A small self-supervised image encoder, trained from scratch.
Model: 7.31M parameters, 32-pixel images, arch mlp_mixer, activation gelu, patch size [4, 4], layers 8.
Training: 21300 steps, batches of 128.
Data: 101725 training examples, 26.8 epochs.
Rows from block 4 of a small self-supervised image encoder, named by matrix and row number. Rows with one number belong to one neuron. Each number is 128 + 32 x the weight over its row's rms, rounded and kept within 0 to 255. All counts start at 0.
Before each neuron's rows are labels from the 100 images, of 14976, where the neuron reaches its highest value: "strongest on" is what is common among them. Only what is clearly more common there than usual is listed. The data: photos with spoken descriptions (Open Images, Localized Narratives). In brackets: how many of the 100, against the usual share in percent.
# fc1: MLP up (model.blocks.4.mlp.fc1.weight, 1280x320), inputs 270-319
# fc2: MLP down (model.blocks.4.mlp.fc2.weight, 320x1280, transposed), outputs 270-319

strongest on: text has "dark" (33 vs 2.2)
fc1.179 [183 158 153  96 128 168  91 126 109 102  78 128 177 167 147  97 140  97 142 107 137 148  82 133 172 138 166 109  98 141 114 122 147 144 135 151  85 119 130 173 104 122 139 150 154 181 151 179   0 121]
fc2.179 [146 161 105 112 132 136 145 113 156 136  52  98 107 161 136 148  15 128 147 159 105 148 115 136 138 133 138 154 141 165 148 151 123  55 154 118 139 153 194 109 144 156 146  99 100 131 239 148  75 140]

strongest on: text has "grass" (28 vs 9.8)
fc1.733 [152 167  98  88  79 122 178 136 177 106  83 119  83 153 180  98  82 154  97 144 120 147 109 147 165 185 109 111 145 189 141 151 146  99 162 104 168 106 124  83 144 183  91  99  76 189 135 138 124 154]
fc2.733 [150 179  86 101 125 129 152  94  81 122  81 109 110 192 137 173 142 132 119 166  94 160 138 168 122 161 164 115 120 184 166 153  99 100 163  88 228 162 142  52 131 183 167  89 107 115 159  69  83 161]

strongest on: text has "people" (47 vs 22.3)
fc1.741 [128 118 104 126  98 154 156 113 182 166   5 151 160 144 174 141  86 156 129 163 147  98 134 134  60 158 128 113 128 143 165 146 108 150  91 114  84 113 133 127 161 116 173 141 123 142 131 115 165 124]
fc2.741 [129 152 101  94 143 151 153 115  65 122 114 135 127 111 151   9 118 127 130 140 134 153 175 132  93 137 122 141 133 146 127 135 105 179 157 181 172 138  84  64 141 146 133  83 107 148 155 125 168 157]

strongest on: text has "text" (25 vs 6.7)
fc1.392 [116 127 104 151 171 105 165 137  44 130 105 147  98 175 150 168  45 174 164 156 116 166 165 100 153 195 171  75  97 143 167 125  97 110 136 126 148 137  71 151 161 164 151 127 116 133 126 135 105 138]
fc2.392 [147 132 111 106  98 119 142  88 132 115  17 148 109 158 146 255 111 151 147 140  89 126 119 120 150 148 127 138 152 142 133 130  72  10 144  89 100 135 172 178 109 157  99  95  85 145 157 155 149 148]

strongest on: text has "grass" (28 vs 9.8)
fc1.521 [102 172 157  87 110 173 188  77 114 125  55 166 134 166 124 119 116  90 141 144 127 125 130 160 147 198 133 128 179 106  78  90 136  70 100 154 170 122 117  89 162 127 106 122  71 128 112 176 110 129]
fc2.521 [164 161 120 136 132 151 143 155  89 190  97  54  80 153 105 144 147 170 177 170 107 129 134 134  68 116 113 145  95 110 120 185  84 134 210 164 164  99 103 100 131 130 140  44 178 156 125  41  79 130]

strongest on: text has "sitting" (42 vs 15.3)
fc1.176 [127 130  84 121 147 114 149 108 146 166  58 142  99  97  98  80   2 103 168 169 146 124 196 112  87 140  97 151 157 168  96 107 141  83 184 139 222 150  85 169 123 167 148 102 150 145 114 130 111 126]
fc2.176 [126  96 103  88 118 106 137 168  31 147 136 186 124 146 143 139 124 121 133 125 128 160 138 121 141 165 129 147 137 184 144 136 121  93 166 173 150 126 180   0 118 147 178 116  76 139  55 149 107 125]

strongest on: text has "trees" (54 vs 27); text has "sky" (52 vs 24.5); text has "grass" (31 vs 9.8)
fc1.696 [179 136  58 151 136 165 151  59 175 105  87 183 124  99 147 106 100  94 165 120 111 149 122  74 102  92 125 117 114 164 111 118  94 113 178 145  94 129 105 132 127 143 158 111  96 182 151 177  96 168]
fc2.696 [163 169  95 120  94 139 150  98  72 136  86 180 124 179 149 149 111  97 142 153 117 124  94 117 156 141 135 133 144 173 136 145 127  66 145 107 156 161 174  52 128 173 125 117 103 130 121 161  40 147]

strongest on: text has "sky" (50 vs 24.5)
fc1.147 [120 131 105  74 147 144 122  65 236 110  90 158 180 143 141 117 156  80 167 169 113 160 134 135 159 184 133 103 112 153 167 171 130 163 157  82  86 131 213 125 145 123 110 161 103 117 151 130 113 146]
fc2.147 [169 167  79 112  96 148 127  81 146 125  59 119 139 154 167  90  90 123 134 176 117 168  98 111 128 151 142 112 176 157 149 147 143 124 167 105 161 168  95  84 145 167 127 124  48 148 242 132 180 157]

strongest on: text has "text" (26 vs 6.7)
fc1.104 [109 148 121 126 117 122 159  79 136 161 126 103 140 140 185 147  69  96 143 140 120 147 100 149 111 197 150 149 181 136 168 159 136 120 193  96 116 156 113 125 199 178  96 164 145 132 120 144 125 122]
fc2.104 [165 208 104  72 116 124 196  96  77 153  39  99 122 163 146 158  90 114 139 174 103 173 108 126 136 161 132 152 105 179 167 149 121  89 147 107 174 131 132  86 127 160 144  99  87 150 126  77  94 138]

strongest on: text has "color" (33 vs 13.3)
fc1.122 [163 166  76 133 158 154 109  80 196 142 112 170 117 136 157 130 140  93  97 169 108 118  60 146 168 187 124 101 158 151 155 140 144 189 123 147  96 115 172 107 118 122 104 108 143 137 192 140  84 159]
fc2.122 [151 148  97 150  96 158 139  87 166 120  70 190 145 183 148  64  69 131 153 165 129 143  98 140 163 147 129 139 125 162 139 147 169 114 158  99 140 143  81  54 104 139 175 157  78 130 255 121 182 159]

strongest on: text has "dark" (27 vs 2.2)
fc1.458 [105 161 163 114 131 149 168 121 121  75 125 137  98 118 150  94  55  85 170 179 131 187  68  90 149 105 166 150 176 177 147 120 153 148 115 118 110 106 109  81 132 172 129 131  96 174 142 153 111 116]
fc2.458 [189 213 114 123 118 135 155  94  86 147  55 152 120 164 142 129  86 139 108 172  97 153 112 108 169 112 138 175 116 160 165 123 104  88 152  78 153 113 115  65 154 160 162  95  90 100 134  83  83 161]

strongest on: text has "sky" (52 vs 24.5)
fc1.226 [145 143  90  85  63 176 187 127 106 112 111 176 193 129 147 139  68 128  99 137 102 144 105  75 114 123 175 162 127 149 169 110 111  84 164 105 158 208 159  71 153 205 116 175 143 151 111 107 107 165]
fc2.226 [153 173  82 137 115 116 166 127  89 142  41 114  89 178 151 163 116 136 131 163  95 145 104 101 104 137 144 166  70 183 147 159 118  98 168  88 176 164 155  71 121 167 169  54  87 137  80 107 100 157]

strongest on: text has "black" (26 vs 9.7)
fc1.626 [131 124  65 121 176 103  90 154  84 157 127 102 132 173 175 116 121 161 121 171 128 104 170  68 126 133  93  70 104 158 141 128 160 173 149 157 149 161 115  94 190 132 154 105  84 118 150 122  95 143]
fc2.626 [146 140 114 105 124  97 122 131  99 128  49 189 120 170 134 229  63 150 134 141 119 147 133 114 152 132 125 137  97 173 145 153  84  53 160  63 159 129 124  86 132 161 177 117 134 126  99 158  76 136]

strongest on: text has "trees" (64 vs 27); text has "sky" (51 vs 24.5); text has "grass" (26 vs 9.8)
fc1.117 [161 105 124 107 153 135  95 103 195  80 124 173 142 159 165 119  81 154 138 165  66  89 127 126 182 121 116  86 154 138  98 101 167 103 163  75  90 144 105  65 131 185 120 141  84 115 157 202 189 117]
fc2.117 [132 105  71 117  76 168 126 101 142 112  71 255 147 154 165 130  97 151 139 150 121 134  74 108 151 145 151 128 106 159 127 128 167 105 145 127 104 134  90  81 114 150 139 111  65 133 220 170 131 135]

strongest on: text has "dark" (29 vs 2.2)
fc1.606 [160 102 104 166 139 172 132 132 103 171 138 179 142 122 134  41  63 156 147 109 167 120 142 137  89  97  87 139 175 113 147 161 168  70 184  84 167 131 149  64 134 144 154 109  81 179 145 149  76 100]
fc2.606 [159 148 103  90 133 135 158 142 128 138  99 104 110 157 157 192  76 148 113 154 131 168 133 128 138 146 144 129 120 138 146 149 131  98 162 116 186 112  51  94 130 154 109  99 106  85 137 148 145 120]

strongest on: text has "dark" (31 vs 2.2)
fc1.287 [168 160 161 150 116 120 170 160  84 154  77 161 177 146 195 168 140  85 186 162 140 149 148  61 139 106 142  77 166 189 114 135  94  63 182 107 150 206 135  70 148 119  90 103 136 106 105 162  60 201]
fc2.287 [136 157 104 127 103 133  96 106 111 156 115  66  56 184 123 137 130 147 173 129 130 169 121 157  90 123  92  96  89 174 150 160  82 106 171 107 195 159  91 109  82 147 167  63  88 143 103  40 116 142]

strongest on: text has "man" (30 vs 12); text has "wearing" (30 vs 12.5)
fc1.29 [160 124  82 146 142 185 149 111 147  85 118 137 119 123 129  49 143 173 157 158  95 150  89 103 148 175 140 108 141 134 121 151 151 175 184 122 167 140  99 115 135 155 110 125 150 159 121 183  99 143]
fc2.29 [160 161 127  91 107 136 173 111 102 142 106 151 130 184 138 169  91 101 139 160 114 157 121 144 150 147 133 142 131 178 161 135  69  92 148  40 129 157 222  65 148 171 160 115  99 145  76 129  41 147]

strongest on: text has "dark" (25 vs 2.2)
fc1.114 [142 200 156 134 174 123 165 152  38 136  64 105 118 145 161  51  85 119 116 101 114 106  70 148 177 137 107 140 183 140 120 155 130 132 105 139 104 111 119  60 172 142 128 151 112 140 191 137  13 106]
fc2.114 [151 220 122 109 138 137 157  98 152 137  65 124 123 153 150 144  22 110 122 153 102 172 124 119 124 155 140 139 161 168 127 143 119 122 160  70 137 142 190  80 133 159 135 113 116 145 190 115  61 148]

strongest on: text has "sky" (78 vs 24.5); text has "water" (34 vs 8)
fc1.422 [117 137 142 135 162 134 133  92 208 108  52 172 190 138 157 137 127 118 141 138  81 165 168 135 151 185 124 140 110 123 135 163 136  80 160  90 109 120 141 140 110 140 123  99 150 107 133 180 131 112]
fc2.422 [140  73 105 141 136 119 186 111 103 139  49 233 112 149 156 156 127 131 139 163 142 169 102 121 138 185 107 141 138 162 161 132 126 132 149 149  99 141 116 116 160 158 116 129 104 143 141 116 123 131]

strongest on: text has "black" (25 vs 9.7)
fc1.441 [159 101 107  93  85 169 132 114 124  87 105 122  92 140 175 129 127 114  92 166 153 142 109  73 161 134 185 137 170 137 116 149 108  94 130 109 154 135 139 155 193 137 167 120 128 191 103 110  98 191]
fc2.441 [173 186 106  92 129  89 171 127  83 112 113  79 119 164 143 165 135 133 151 170 123 165  81 139 103 189 137 182 122 179 150 155 108 100 143  87 192 160 144  70 120 157 153  85 143 130 157  94  98 121]

strongest on: text has "dark" (26 vs 2.2)
fc1.327 [123 135  75 140  93 144 118  82 143 139  72 165 190 114 159 138  90 124 154 173 120 165 129 131 190 191 109  72 161 158 198 103 132 135 131 111 153 157 135  97 111 158 117 175 147 198  97 188 123 187]
fc2.327 [144 184 112 106 105 157 141 128  83 139  89 128 132 185 165 147  90 132 166 161 120 161  97 143 113 170 130 142 102 165 141 141  73 115 156  91 208 165 120  77 139 187 156 107 101 151 119 108  88 155]

strongest on: text has "sky" (55 vs 24.5)
fc1.427 [166 113  84  97 109 135 130 154 170 170  96  91 135 167 180  61 172  99 151 167 136 157 126 111 156 152  98  99 119 161 176 114 112 205 157 101 199 175  48 190 104 182 112 135 163 118 106 124 101 170]
fc2.427 [167 125 124 106 110 141 180  86 108 149 165  99  97 185 109 215 156 126 150 156  93 146 106 167 104 133 122 129 136 173 167 174  30 166 133  57 141 140 201  90 125 166 156 111 117 151 121 140  80 146]

strongest on: text has "wall" (44 vs 20.2)
fc1.18 [181  92 134  99  99 141 150 147 153 119  93 152 102 163 173 108  97 104 148 103 160 137  93 165 137 192 131 139 152 160 135 158  87 158 163 161 192 160  88 121 123 160 108 169 111  94 108 110 112 100]
fc2.18 [162 160  87 108 150 119 163 112 112 105  72 144  89 149 150 172 113 161 155 171 133 162 109 105 122 145 117 150 111 180 145 133  93  49 176  62 163 153 134 105 146 155 189  74  95 152 125 146  92 146]

strongest on: text has "grass" (27 vs 9.8)
fc1.758 [130 188 109 115 113 179 168 141 138 132 148 124 118 135 142 101  99 135 126 136 147 105 117 140  91  97 145 116 140  98 126 127 137 171 185 152 132  92 167 152 102 112 133  94 108 222 109 134 121 127]
fc2.758 [112 167 107 152 112 162 116 124 138 155 126 137 106 129 136  21 176 143 112 117 132  57  97 137 128 112 116 135 121 115 126 127 201 167 119 111  60  78  36  84  99 112 164  81 109 110 185 189 136 104]

strongest on: text has "sky" (52 vs 24.5)
fc1.286 [141 146 143 128 137 126 158 137 110  97 108 122 134 137 166  59 103 152 128 134 143  99 132 129 255 161 149 156  76 212 124 146 124 150  74 142 117 124 109 132 161 116 194 174 120  84 155 215 122 118]
fc2.286 [129  34 122 159 133  83 153 120  96 135 119 132 129 136 124 137 128 140 127 149 136  72 128 139  86 130 127 153 207 148 140 144  87 180 143 119 100 148 114 132 137 125 123  64 123 133  63 192  72 125]

strongest on: text has "plants" (27 vs 9.8)
fc1.748 [121 136 117 112 149 170 112  73 200 132  50 144 179 146 151 105 148 124 115 174 112 172  86  80 183 170 148 105 127 169 173 146 123 131 146 158 155 177 144 145 140 185 114 120  96 106 135 183 108 123]
fc2.748 [162 145 109 125 122 137 174  94 160 159  69 169 124 154 135 132  97 153 143 159 138 147 139 128 163 144 131 126 137 170 144 137 136  15 139  72 117 140 157  66 138 145 155  86 143 134 120 126  60 159]

strongest on: text has "color" (31 vs 13.3)
fc1.415 [144 178  59  78  82 163 139 104 164 154  84 106  90  98 180  62 152 172 136 147  92 145 132  72 163 176 120 157 113 110 161 168  86 156 176 107 115 194 123 109 143 172 126 105 149 108 130 178  73 106]
fc2.415 [172 149  97 124 119 115 174  77  87 123  94 121 109 168 124 173 108 106 121 180 111 196  95 150 159 160 136 142 131 200 198 152  95  93 169 102 174 138 170  64 181 143 180  58 141 119 101 128  32 153]

strongest on: text has "trees" (60 vs 27); text has "sky" (53 vs 24.5)
fc1.359 [186 133 150 114 144 106 154  84 152 119  88 180 128 121 149 114 109 150  90 201 150 166  85 153 204 190 184 150 171 151 191 136 108 169 162 104 111 171 120 138 148 177 171 203 102 141 122 159 124 103]
fc2.359 [174 182  95  83 120 158 157 139  82 157  58 126 152 184 136 137  51 118 149 192 102 154 112 137 117 144 161 153 139 153 123 104  87  92 161  98 192 120 128  71 141 167 132  99  95 158 134  93  51 161]

strongest on: text has "sky" (83 vs 24.5); text has "trees" (66 vs 27)
fc1.754 [111 163 115  88 155 111 166 122 226 136 127 139 115 125 149 161  73  89 109 148 140  99 114  77 196 154 119 150 132 129 178 106 104 176 129 125 169 179 158 136 103 138 106 152 147 134  86 137 124 129]
fc2.754 [148 145  78  73 105 150 178 112  73 111  86 173 133 151 146 101  99 112 126 181  92 142  83 110  94 135 133 153 157 163 120 120  52 171 148 196 122 138 128  52 164 178 100 101  52 157 159 108 129 151]

strongest on: text has "trees" (70 vs 27); text has "grass" (37 vs 9.8); text has "plants" (30 vs 9.8)
fc1.152 [137 191 148 133 111 171 100  97 178 135 110 169 128 103 108 134  89 153 160 146  66 188 155 103 145  86 142 131 203 155 149 112 145 101 196  95 174 141 137 175 185 128 166 111 147 118 181  88 125 113]
fc2.152 [128 119 115 104 128 109 170 133  61 121 117 192 125 131 158 167 131 134 151 133 121 202 121 114 123 164 126 135 114 155 124 135  37 117 166 132 147 142 211  93 144 140 108 161 109 170  37 220 101 125]

strongest on: text has "white" (31 vs 11.6)
fc1.316 [155 107 107 157  94 200 134 128 117 154  96 144 159 132 113 139  80  78 114 167 100 169 138 100 152 174 176 100 137 133 150 123 162 136 174  95 145 182 105 113 116 157 157 122 134 161 150 152  39 194]
fc2.316 [176 155 125  98 113 142 148 134 124 128 117 139 116 191 120 147 151 142 136 199 110 183  89 121 161 136 115 114  88 196 151 148 101  70 166  86 154  95 113  67 155 183 191  58 129 121 150  58 101 159]

strongest on: text has "trees" (54 vs 27)
fc1.15 [175 165 124  92 104 168 172 100 143 167 112 160 113 179 195 127  70 160  95 135 145 118 139 100 176 195 155  75 162 133 166  91 108 114 196 132 181 135 149 143 140 125 129 126  62 108 120 110 123 128]
fc2.15 [171 211  84 120 111 123 183  93 112 147  15 122 111 194 136 165  52 124 175 185 102 166  88 108 121 169 138 173  81 195 170 132  98  75 152  84 219 157 113  67 129 161 169  78  99 140 115 103  82 160]

strongest on: text has "wall" (52 vs 20.2); text has "table" (50 vs 13.2); text has "sitting" (44 vs 15.3); text has "chair" (27 vs 5.3)
fc1.215 [122 103 145  86  83 184 162 151 128  75  93 169 155 174 112 159  86  88 163 146 138 123 100  93 159 183 121  79 106 106 158 127 145 105 130  78 168 170 171  65 157 124 109 135 153 193 140 143 164 130]
fc2.215 [140 202 112 141 119 160 132  60 117 149  78 120 112 194 137 167 115 149 145 150 121 155 122 167  86 139 142 141  64 138 149 143  85  87 163  79 207 152 100  74 113 140 160 109 118 118 114 112  75 141]

strongest on: text has "dark" (31 vs 2.2)
fc1.496 [147 116 138 164  81 155 143  87 128 122 109 112 154 121 150 164 154  92 145 121 111 112 150 146 159 158 117 126 127 142 155 161 159 139 137 109  92 143 175 117 139 121 144 109 111 126 132 158  79 129]
fc2.496 [148  85 119  62 143 137 153 192 160 126 186  92 126 140 139  67 140 106 139 153 104 119 117 137 136 148 147 138 153 148 152 147  91 169  87 130 130 138  81  16 123 140 121 134 148 104 131 105 123 152]

strongest on: text has "color" (34 vs 13.3)
fc1.234 [174 107 108  69 162 207 142  53 198 138  69 127 145 129 184  75 116 140 119 136  90 139 145 119 167 128 188  98 116 162  97 174 110 123 119 102 102 122 151 120 183 162 101 153 115 143 129 125 159 160]
fc2.234 [164 145  93 132  88 151 180  47 139 142  30 164 130 157 153 116  68 124 145 174 117 161 123 123 122 143 149 140 106 150 153 158 178  32 155  77 138 153 100  88 123 166 146 134  83 127 205 102 189 176]