config.toml
model = "self-supervised image encoder"
train_examples = 101725
crop_scale_min = 0.3
color_jitter = 0.6
inner_norm = false
projector_out = 256
init = "torch_default"
optimizer = "adamw"
lr = 0.0014
Rows from block 2 of a small self-supervised image encoder, named by matrix and row number. Rows with one number belong to one neuron. Each number is 200 + 40 x the weight over its row's rms, rounded and kept within 0 to 999. All counts start at 0.
After each neuron's rows are labels from the 100 images, of 14976, where the neuron reaches its highest value: "colour at peak" is the nearest of a few named colours to the mean colour under the peak. Only what is clearly more common there than usual is listed. The data: photos with spoken descriptions (Open Images, Localized Narratives).
# fc1: MLP up (model.blocks.2.mlp.fc1.weight, 1280x320), inputs 107-213
# fc2: MLP down (model.blocks.2.mlp.fc2.weight, 320x1280, transposed), outputs 107-213

fc1.23,177,228,258,200,142,166,282,230,272,189,220,191,148,206,226,240,250,177,179,172,150,265,196,268,185,201,181,172,200,210,178,230,145,192,210,304,207,190,186,232,202,205,243,175,261,181,146,221,244,228,244,188,284,237,209,168,170,166,167,195,212,189,246,259,212,180,212,199,166,161,212,249,199,172,211,149,208,245,233,194,240,265,193,286,229,187,211,181,203,161,198,234,207,252,189,169,256,228,202,158,255,174,157,164,180,192,237
fc2.23,205,219,241,234,152,235,161,244,163,232,212,228,136,203,220,191,168,223,287,181,165,142,220,258,221,237,197,214,202,211,220,188,176,178,156,276,211,299,209,227,194,210,290,212,235,212,180,216,209,210,159,212,232,242,196,219,135,208,225,195,188,148,193,227,226,209,220,186,216,162,166,205,176,196,213,227,149,244,188,215,228,283,200,171,127,110,207,182,179,200,223,147,187,221,142,203,203,182,209,211,219,142,138,179,221,161,219
colour at peak: black

fc1.654,196,183,195,172,235,132,147,244,166,207,219,295,182,164,189,214,287,152,293,194,148,216,218,200,185,212,176,186,232,179,176,207,183,156,179,214,220,191,215,220,215,174,148,161,217,239,202,209,265,199,153,171,230,214,225,164,168,224,222,186,239,186,170,119,180,224,253,212,138,152,200,255,242,185,272,203,197,221,253,226,260,310,208,134,213,261,266,200,221,224,199,230,230,234,130,210,214,172,209,192,136,170,225,202,152,180,153
fc2.654,126,175,159,242,108,135,91,204,243,245,199,205,190,235,145,171,163,204,317,197,181,212,203,213,234,237,161,225,222,276,260,214,209,221,222,213,219,229,189,250,180,212,128,207,179,126,214,214,222,145,185,190,208,199,182,194,239,184,201,187,221,222,206,130,206,210,184,173,203,176,125,156,266,171,192,215,257,232,201,225,397,245,203,191,146,177,192,201,209,227,185,258,196,267,183,198,146,158,202,227,244,183,219,160,183,162,182
colour at peak: white; pink

fc1.563,194,171,221,154,175,118,167,239,210,279,217,248,101,129,174,164,298,161,274,230,183,258,135,216,210,163,192,149,235,136,223,218,186,127,186,191,234,201,169,278,199,229,252,181,206,228,168,204,215,268,147,191,170,180,235,206,178,261,179,217,230,203,89,149,151,172,298,238,187,190,142,295,226,209,188,164,170,172,207,285,282,314,221,193,247,188,180,165,157,172,165,210,197,173,162,176,209,169,195,264,135,178,192,179,231,228,212
fc2.563,149,187,149,210,167,125,89,230,210,245,235,230,217,181,122,177,185,162,312,190,191,174,236,199,210,166,139,230,247,253,256,239,192,220,232,190,228,223,224,277,180,248,81,238,181,173,231,238,239,170,175,194,212,208,202,192,205,168,180,184,231,203,137,176,243,246,211,180,220,155,127,133,229,172,222,216,219,224,191,234,360,232,192,212,189,170,197,248,235,192,184,230,212,229,198,237,167,149,190,220,253,189,187,136,133,151,173
colour at peak: pink

fc1.618,186,220,228,197,228,229,287,178,301,142,195,264,220,243,182,240,170,205,184,237,211,222,264,231,228,227,179,172,231,165,237,263,230,226,175,221,220,178,203,195,227,245,177,238,225,157,153,227,288,126,202,220,243,277,249,212,164,169,206,198,269,204,222,169,290,196,163,230,138,209,228,144,210,200,257,281,205,200,242,196,214,147,173,300,202,187,208,230,219,191,184,279,241,163,250,184,210,169,229,206,98,193,216,187,201,231,217
fc2.618,180,256,216,282,188,201,177,200,140,219,143,132,227,141,148,272,158,263,197,253,217,149,210,236,204,197,246,154,161,188,196,219,211,135,254,244,203,180,142,228,275,171,200,171,265,219,163,134,175,200,288,255,199,174,184,237,181,292,263,227,176,217,214,185,230,146,267,258,152,232,197,182,146,242,213,224,242,188,210,132,199,270,201,172,244,171,269,144,196,156,275,162,198,214,285,153,148,249,209,218,183,205,225,223,284,180,280
colour at peak: black

fc1.538,226,142,236,120,157,168,223,272,186,179,220,199,145,250,209,125,214,166,193,235,189,172,279,177,215,212,238,214,208,156,228,224,156,184,192,252,188,232,171,245,209,208,200,217,156,247,167,187,204,253,155,180,211,213,196,228,263,185,176,206,216,202,163,268,230,175,131,145,171,183,221,169,146,201,189,235,156,167,193,179,217,179,200,309,150,201,195,215,264,200,167,270,233,186,172,151,193,199,153,162,233,202,148,256,138,105,169
fc2.538,266,170,253,205,194,304,284,167,238,250,230,234,243,262,241,133,284,135,179,165,210,214,225,201,229,136,144,242,232,186,250,225,164,181,147,214,145,192,245,239,150,239,216,236,176,176,174,243,242,245,168,166,195,191,190,168,152,165,163,183,212,195,216,226,216,251,121,169,144,142,212,206,214,166,196,228,201,216,169,216,159,148,156,251,179,150,180,230,229,131,177,100,209,252,222,241,189,158,177,218,143,109,233,179,126,187,159
colour at peak: white

fc1.613,170,214,191,204,265,164,296,270,236,216,239,188,176,247,194,226,208,207,224,235,186,238,250,301,204,189,186,238,189,206,214,220,213,211,156,267,224,101,115,197,190,189,181,213,241,243,162,226,251,213,199,218,274,201,213,173,150,185,174,217,250,253,200,206,217,174,203,209,209,211,244,200,282,163,236,252,213,270,223,193,247,405,197,264,105,187,174,203,177,190,196,203,235,207,183,168,151,217,249,149,250,222,235,269,204,178,170
fc2.613,190,177,227,262,111,228,189,214,247,227,228,244,211,249,195,128,197,156,258,200,206,218,231,220,261,124,198,236,249,196,228,230,174,210,183,224,219,274,234,262,146,223,227,234,188,149,194,232,234,203,141,169,200,215,214,158,211,144,156,186,228,185,185,276,237,256,218,164,208,161,128,248,187,201,197,245,211,235,195,266,217,260,167,258,167,190,181,239,236,184,162,236,213,250,175,228,123,170,191,190,183,231,218,160,149,211,166
colour at peak: black

fc1.33,220,171,268,254,100,154,215,251,193,274,257,164,114,213,139,218,246,177,217,137,184,234,159,224,234,166,177,223,239,252,199,189,202,125,156,239,216,196,197,243,227,185,221,181,227,168,177,211,210,202,172,247,210,188,169,253,162,184,205,213,222,216,155,225,143,176,199,180,228,173,183,198,136,186,211,200,195,262,244,243,192,285,238,283,280,197,174,263,205,198,191,209,242,228,179,169,187,194,165,277,231,154,140,117,174,211,231
fc2.33,214,166,226,246,149,228,157,177,216,195,246,262,198,251,221,138,245,146,184,147,180,243,227,196,230,190,172,252,259,173,223,262,177,242,224,213,240,239,268,205,146,275,172,260,167,143,224,250,254,223,180,161,202,244,224,162,176,149,158,161,252,189,177,204,254,285,158,152,177,142,185,197,211,180,208,267,221,216,177,226,175,186,159,208,188,113,168,264,242,156,154,214,242,186,208,271,236,161,203,206,224,126,224,196,112,168,153
colour at peak: pink

fc1.386,187,170,208,221,220,221,271,198,284,217,197,211,143,208,227,193,183,151,142,246,112,241,254,220,244,153,228,247,259,134,207,222,159,207,155,239,225,189,138,257,178,218,271,194,255,177,175,154,279,151,181,206,220,197,175,227,219,178,138,203,240,215,158,248,242,145,162,209,150,142,170,253,203,214,165,188,210,221,204,207,215,287,136,290,158,201,184,267,218,194,240,193,163,257,144,153,126,218,213,215,157,148,204,240,113,156,163
fc2.386,242,190,269,141,181,293,269,221,234,231,215,212,236,259,245,163,267,127,186,105,184,246,207,236,235,210,208,214,209,293,248,203,169,223,198,201,169,205,239,218,168,199,277,225,165,184,113,247,215,245,181,197,177,212,205,184,266,186,186,181,225,185,276,201,199,231,141,186,211,180,222,182,293,205,174,216,232,218,178,230,163,178,178,189,239,200,181,230,186,179,163,95,207,247,228,221,230,144,194,173,239,142,180,205,161,111,196
colour at peak: white

fc1.233,146,183,217,154,192,214,283,251,277,159,177,155,161,232,188,161,229,135,289,247,174,191,220,233,252,117,218,181,247,196,195,179,240,192,218,264,198,237,146,243,192,174,223,253,234,221,197,200,224,220,144,249,264,252,177,188,172,174,198,174,203,207,188,310,249,127,156,218,194,137,171,201,212,221,224,204,172,210,176,246,232,231,173,342,217,191,191,243,197,175,220,309,169,227,191,184,176,124,184,204,213,181,147,216,164,136,152
fc2.233,221,175,233,229,231,247,257,208,220,283,238,257,247,229,220,140,244,130,238,169,184,208,227,201,242,171,138,245,227,232,255,241,166,230,143,208,197,270,242,260,133,239,215,239,185,197,162,250,237,253,141,172,168,200,193,159,188,176,158,190,235,173,214,236,214,253,165,152,186,148,147,212,222,199,189,254,223,192,160,263,173,194,183,206,172,146,194,223,233,133,175,158,206,258,180,241,131,163,188,186,178,64,206,193,130,187,156
colour at peak: black

fc1.438,140,181,233,129,194,233,231,165,192,211,162,141,194,196,218,230,214,181,229,206,190,256,195,247,262,153,192,226,161,197,158,155,185,267,171,235,182,181,187,275,187,261,231,250,176,159,150,255,188,250,204,180,267,230,231,213,209,227,204,212,179,227,213,157,221,229,226,209,109,242,158,199,179,128,136,203,134,224,172,200,194,198,205,238,238,136,199,213,197,154,221,226,238,164,238,245,262,171,178,172,177,159,253,183,199,183,154
fc2.438,229,235,142,274,245,256,156,182,282,147,203,236,194,291,224,205,282,236,232,217,282,218,258,187,210,122,107,216,193,235,217,234,221,150,189,183,212,177,222,242,212,208,197,205,229,291,245,208,227,145,199,173,198,179,221,228,201,182,201,211,242,190,215,141,216,262,171,202,191,207,125,250,188,215,234,222,278,180,223,200,211,185,210,249,279,170,195,216,168,207,204,256,226,221,209,216,130,228,239,187,151,103,219,202,224,251,226
colour at peak: black

fc1.373,199,204,234,208,176,125,162,252,233,220,182,208,227,188,121,214,310,210,243,170,189,191,228,157,216,187,194,222,174,236,160,189,175,144,229,186,131,237,126,355,207,229,199,210,172,230,174,224,196,222,170,182,199,166,228,170,221,178,187,180,231,216,114,222,197,159,119,215,168,169,133,254,256,165,206,195,207,192,207,272,248,262,177,230,201,209,183,259,251,198,210,176,225,240,193,200,185,193,198,167,189,151,179,210,197,213,185
fc2.373,234,179,247,235,205,240,244,171,275,239,245,231,205,223,167,156,248,152,260,209,177,253,214,195,230,148,129,234,226,184,237,236,209,207,193,198,257,238,227,221,167,224,195,241,172,146,211,233,225,192,145,176,197,218,212,156,189,136,136,170,235,184,160,217,227,256,162,154,114,163,108,213,197,170,205,216,217,242,168,249,238,213,178,243,137,162,158,230,245,180,168,162,226,239,190,233,134,168,197,295,205,76,217,110,131,213,150
colour at peak: white

fc1.91,170,228,198,184,196,149,169,165,200,247,287,227,226,213,143,233,225,233,249,253,182,170,266,228,216,232,216,241,253,247,150,262,179,198,190,210,205,304,260,242,241,217,218,281,190,195,191,256,301,162,183,251,212,203,223,197,226,198,164,265,298,239,119,193,287,211,232,197,207,195,195,218,198,243,210,241,188,147,164,195,252,245,153,270,215,253,215,269,200,194,203,153,237,179,76,281,198,188,200,237,246,189,230,199,143,140,144
fc2.91,205,203,174,163,207,324,280,204,126,191,202,218,200,245,293,176,150,133,224,173,266,154,223,219,219,151,140,217,209,236,250,184,154,219,168,224,181,214,194,154,185,223,263,202,207,206,211,216,216,310,183,171,221,183,185,226,151,189,205,204,209,162,164,218,189,211,192,193,175,134,231,156,240,150,186,203,132,178,166,201,205,167,169,157,168,141,167,204,197,133,202,143,189,166,264,197,258,188,182,185,163,159,172,207,174,151,179
colour at peak: white

fc1.47,147,205,221,192,202,203,276,156,223,267,194,253,131,203,224,179,277,140,199,201,127,204,193,180,198,196,165,213,163,203,176,225,139,151,167,233,156,175,223,192,209,177,201,214,225,239,133,219,243,232,244,254,190,217,193,185,177,202,211,207,261,243,199,228,169,98,236,184,193,193,219,261,196,170,164,218,157,172,219,261,139,225,203,307,208,166,195,254,209,119,203,239,219,230,116,199,240,207,188,226,172,148,212,135,146,166,253
fc2.47,180,157,210,204,182,241,174,228,206,251,270,255,206,214,245,113,182,122,231,189,162,214,229,205,256,165,202,275,275,182,253,257,169,237,184,226,210,247,269,203,118,266,230,272,161,217,211,272,266,235,129,175,201,213,217,154,182,142,149,164,260,171,197,232,239,286,182,141,150,132,186,183,234,204,200,273,179,195,176,245,205,172,163,174,176,173,165,258,240,169,148,189,228,219,192,277,226,161,183,192,193,173,202,199,119,186,130
colour at peak: black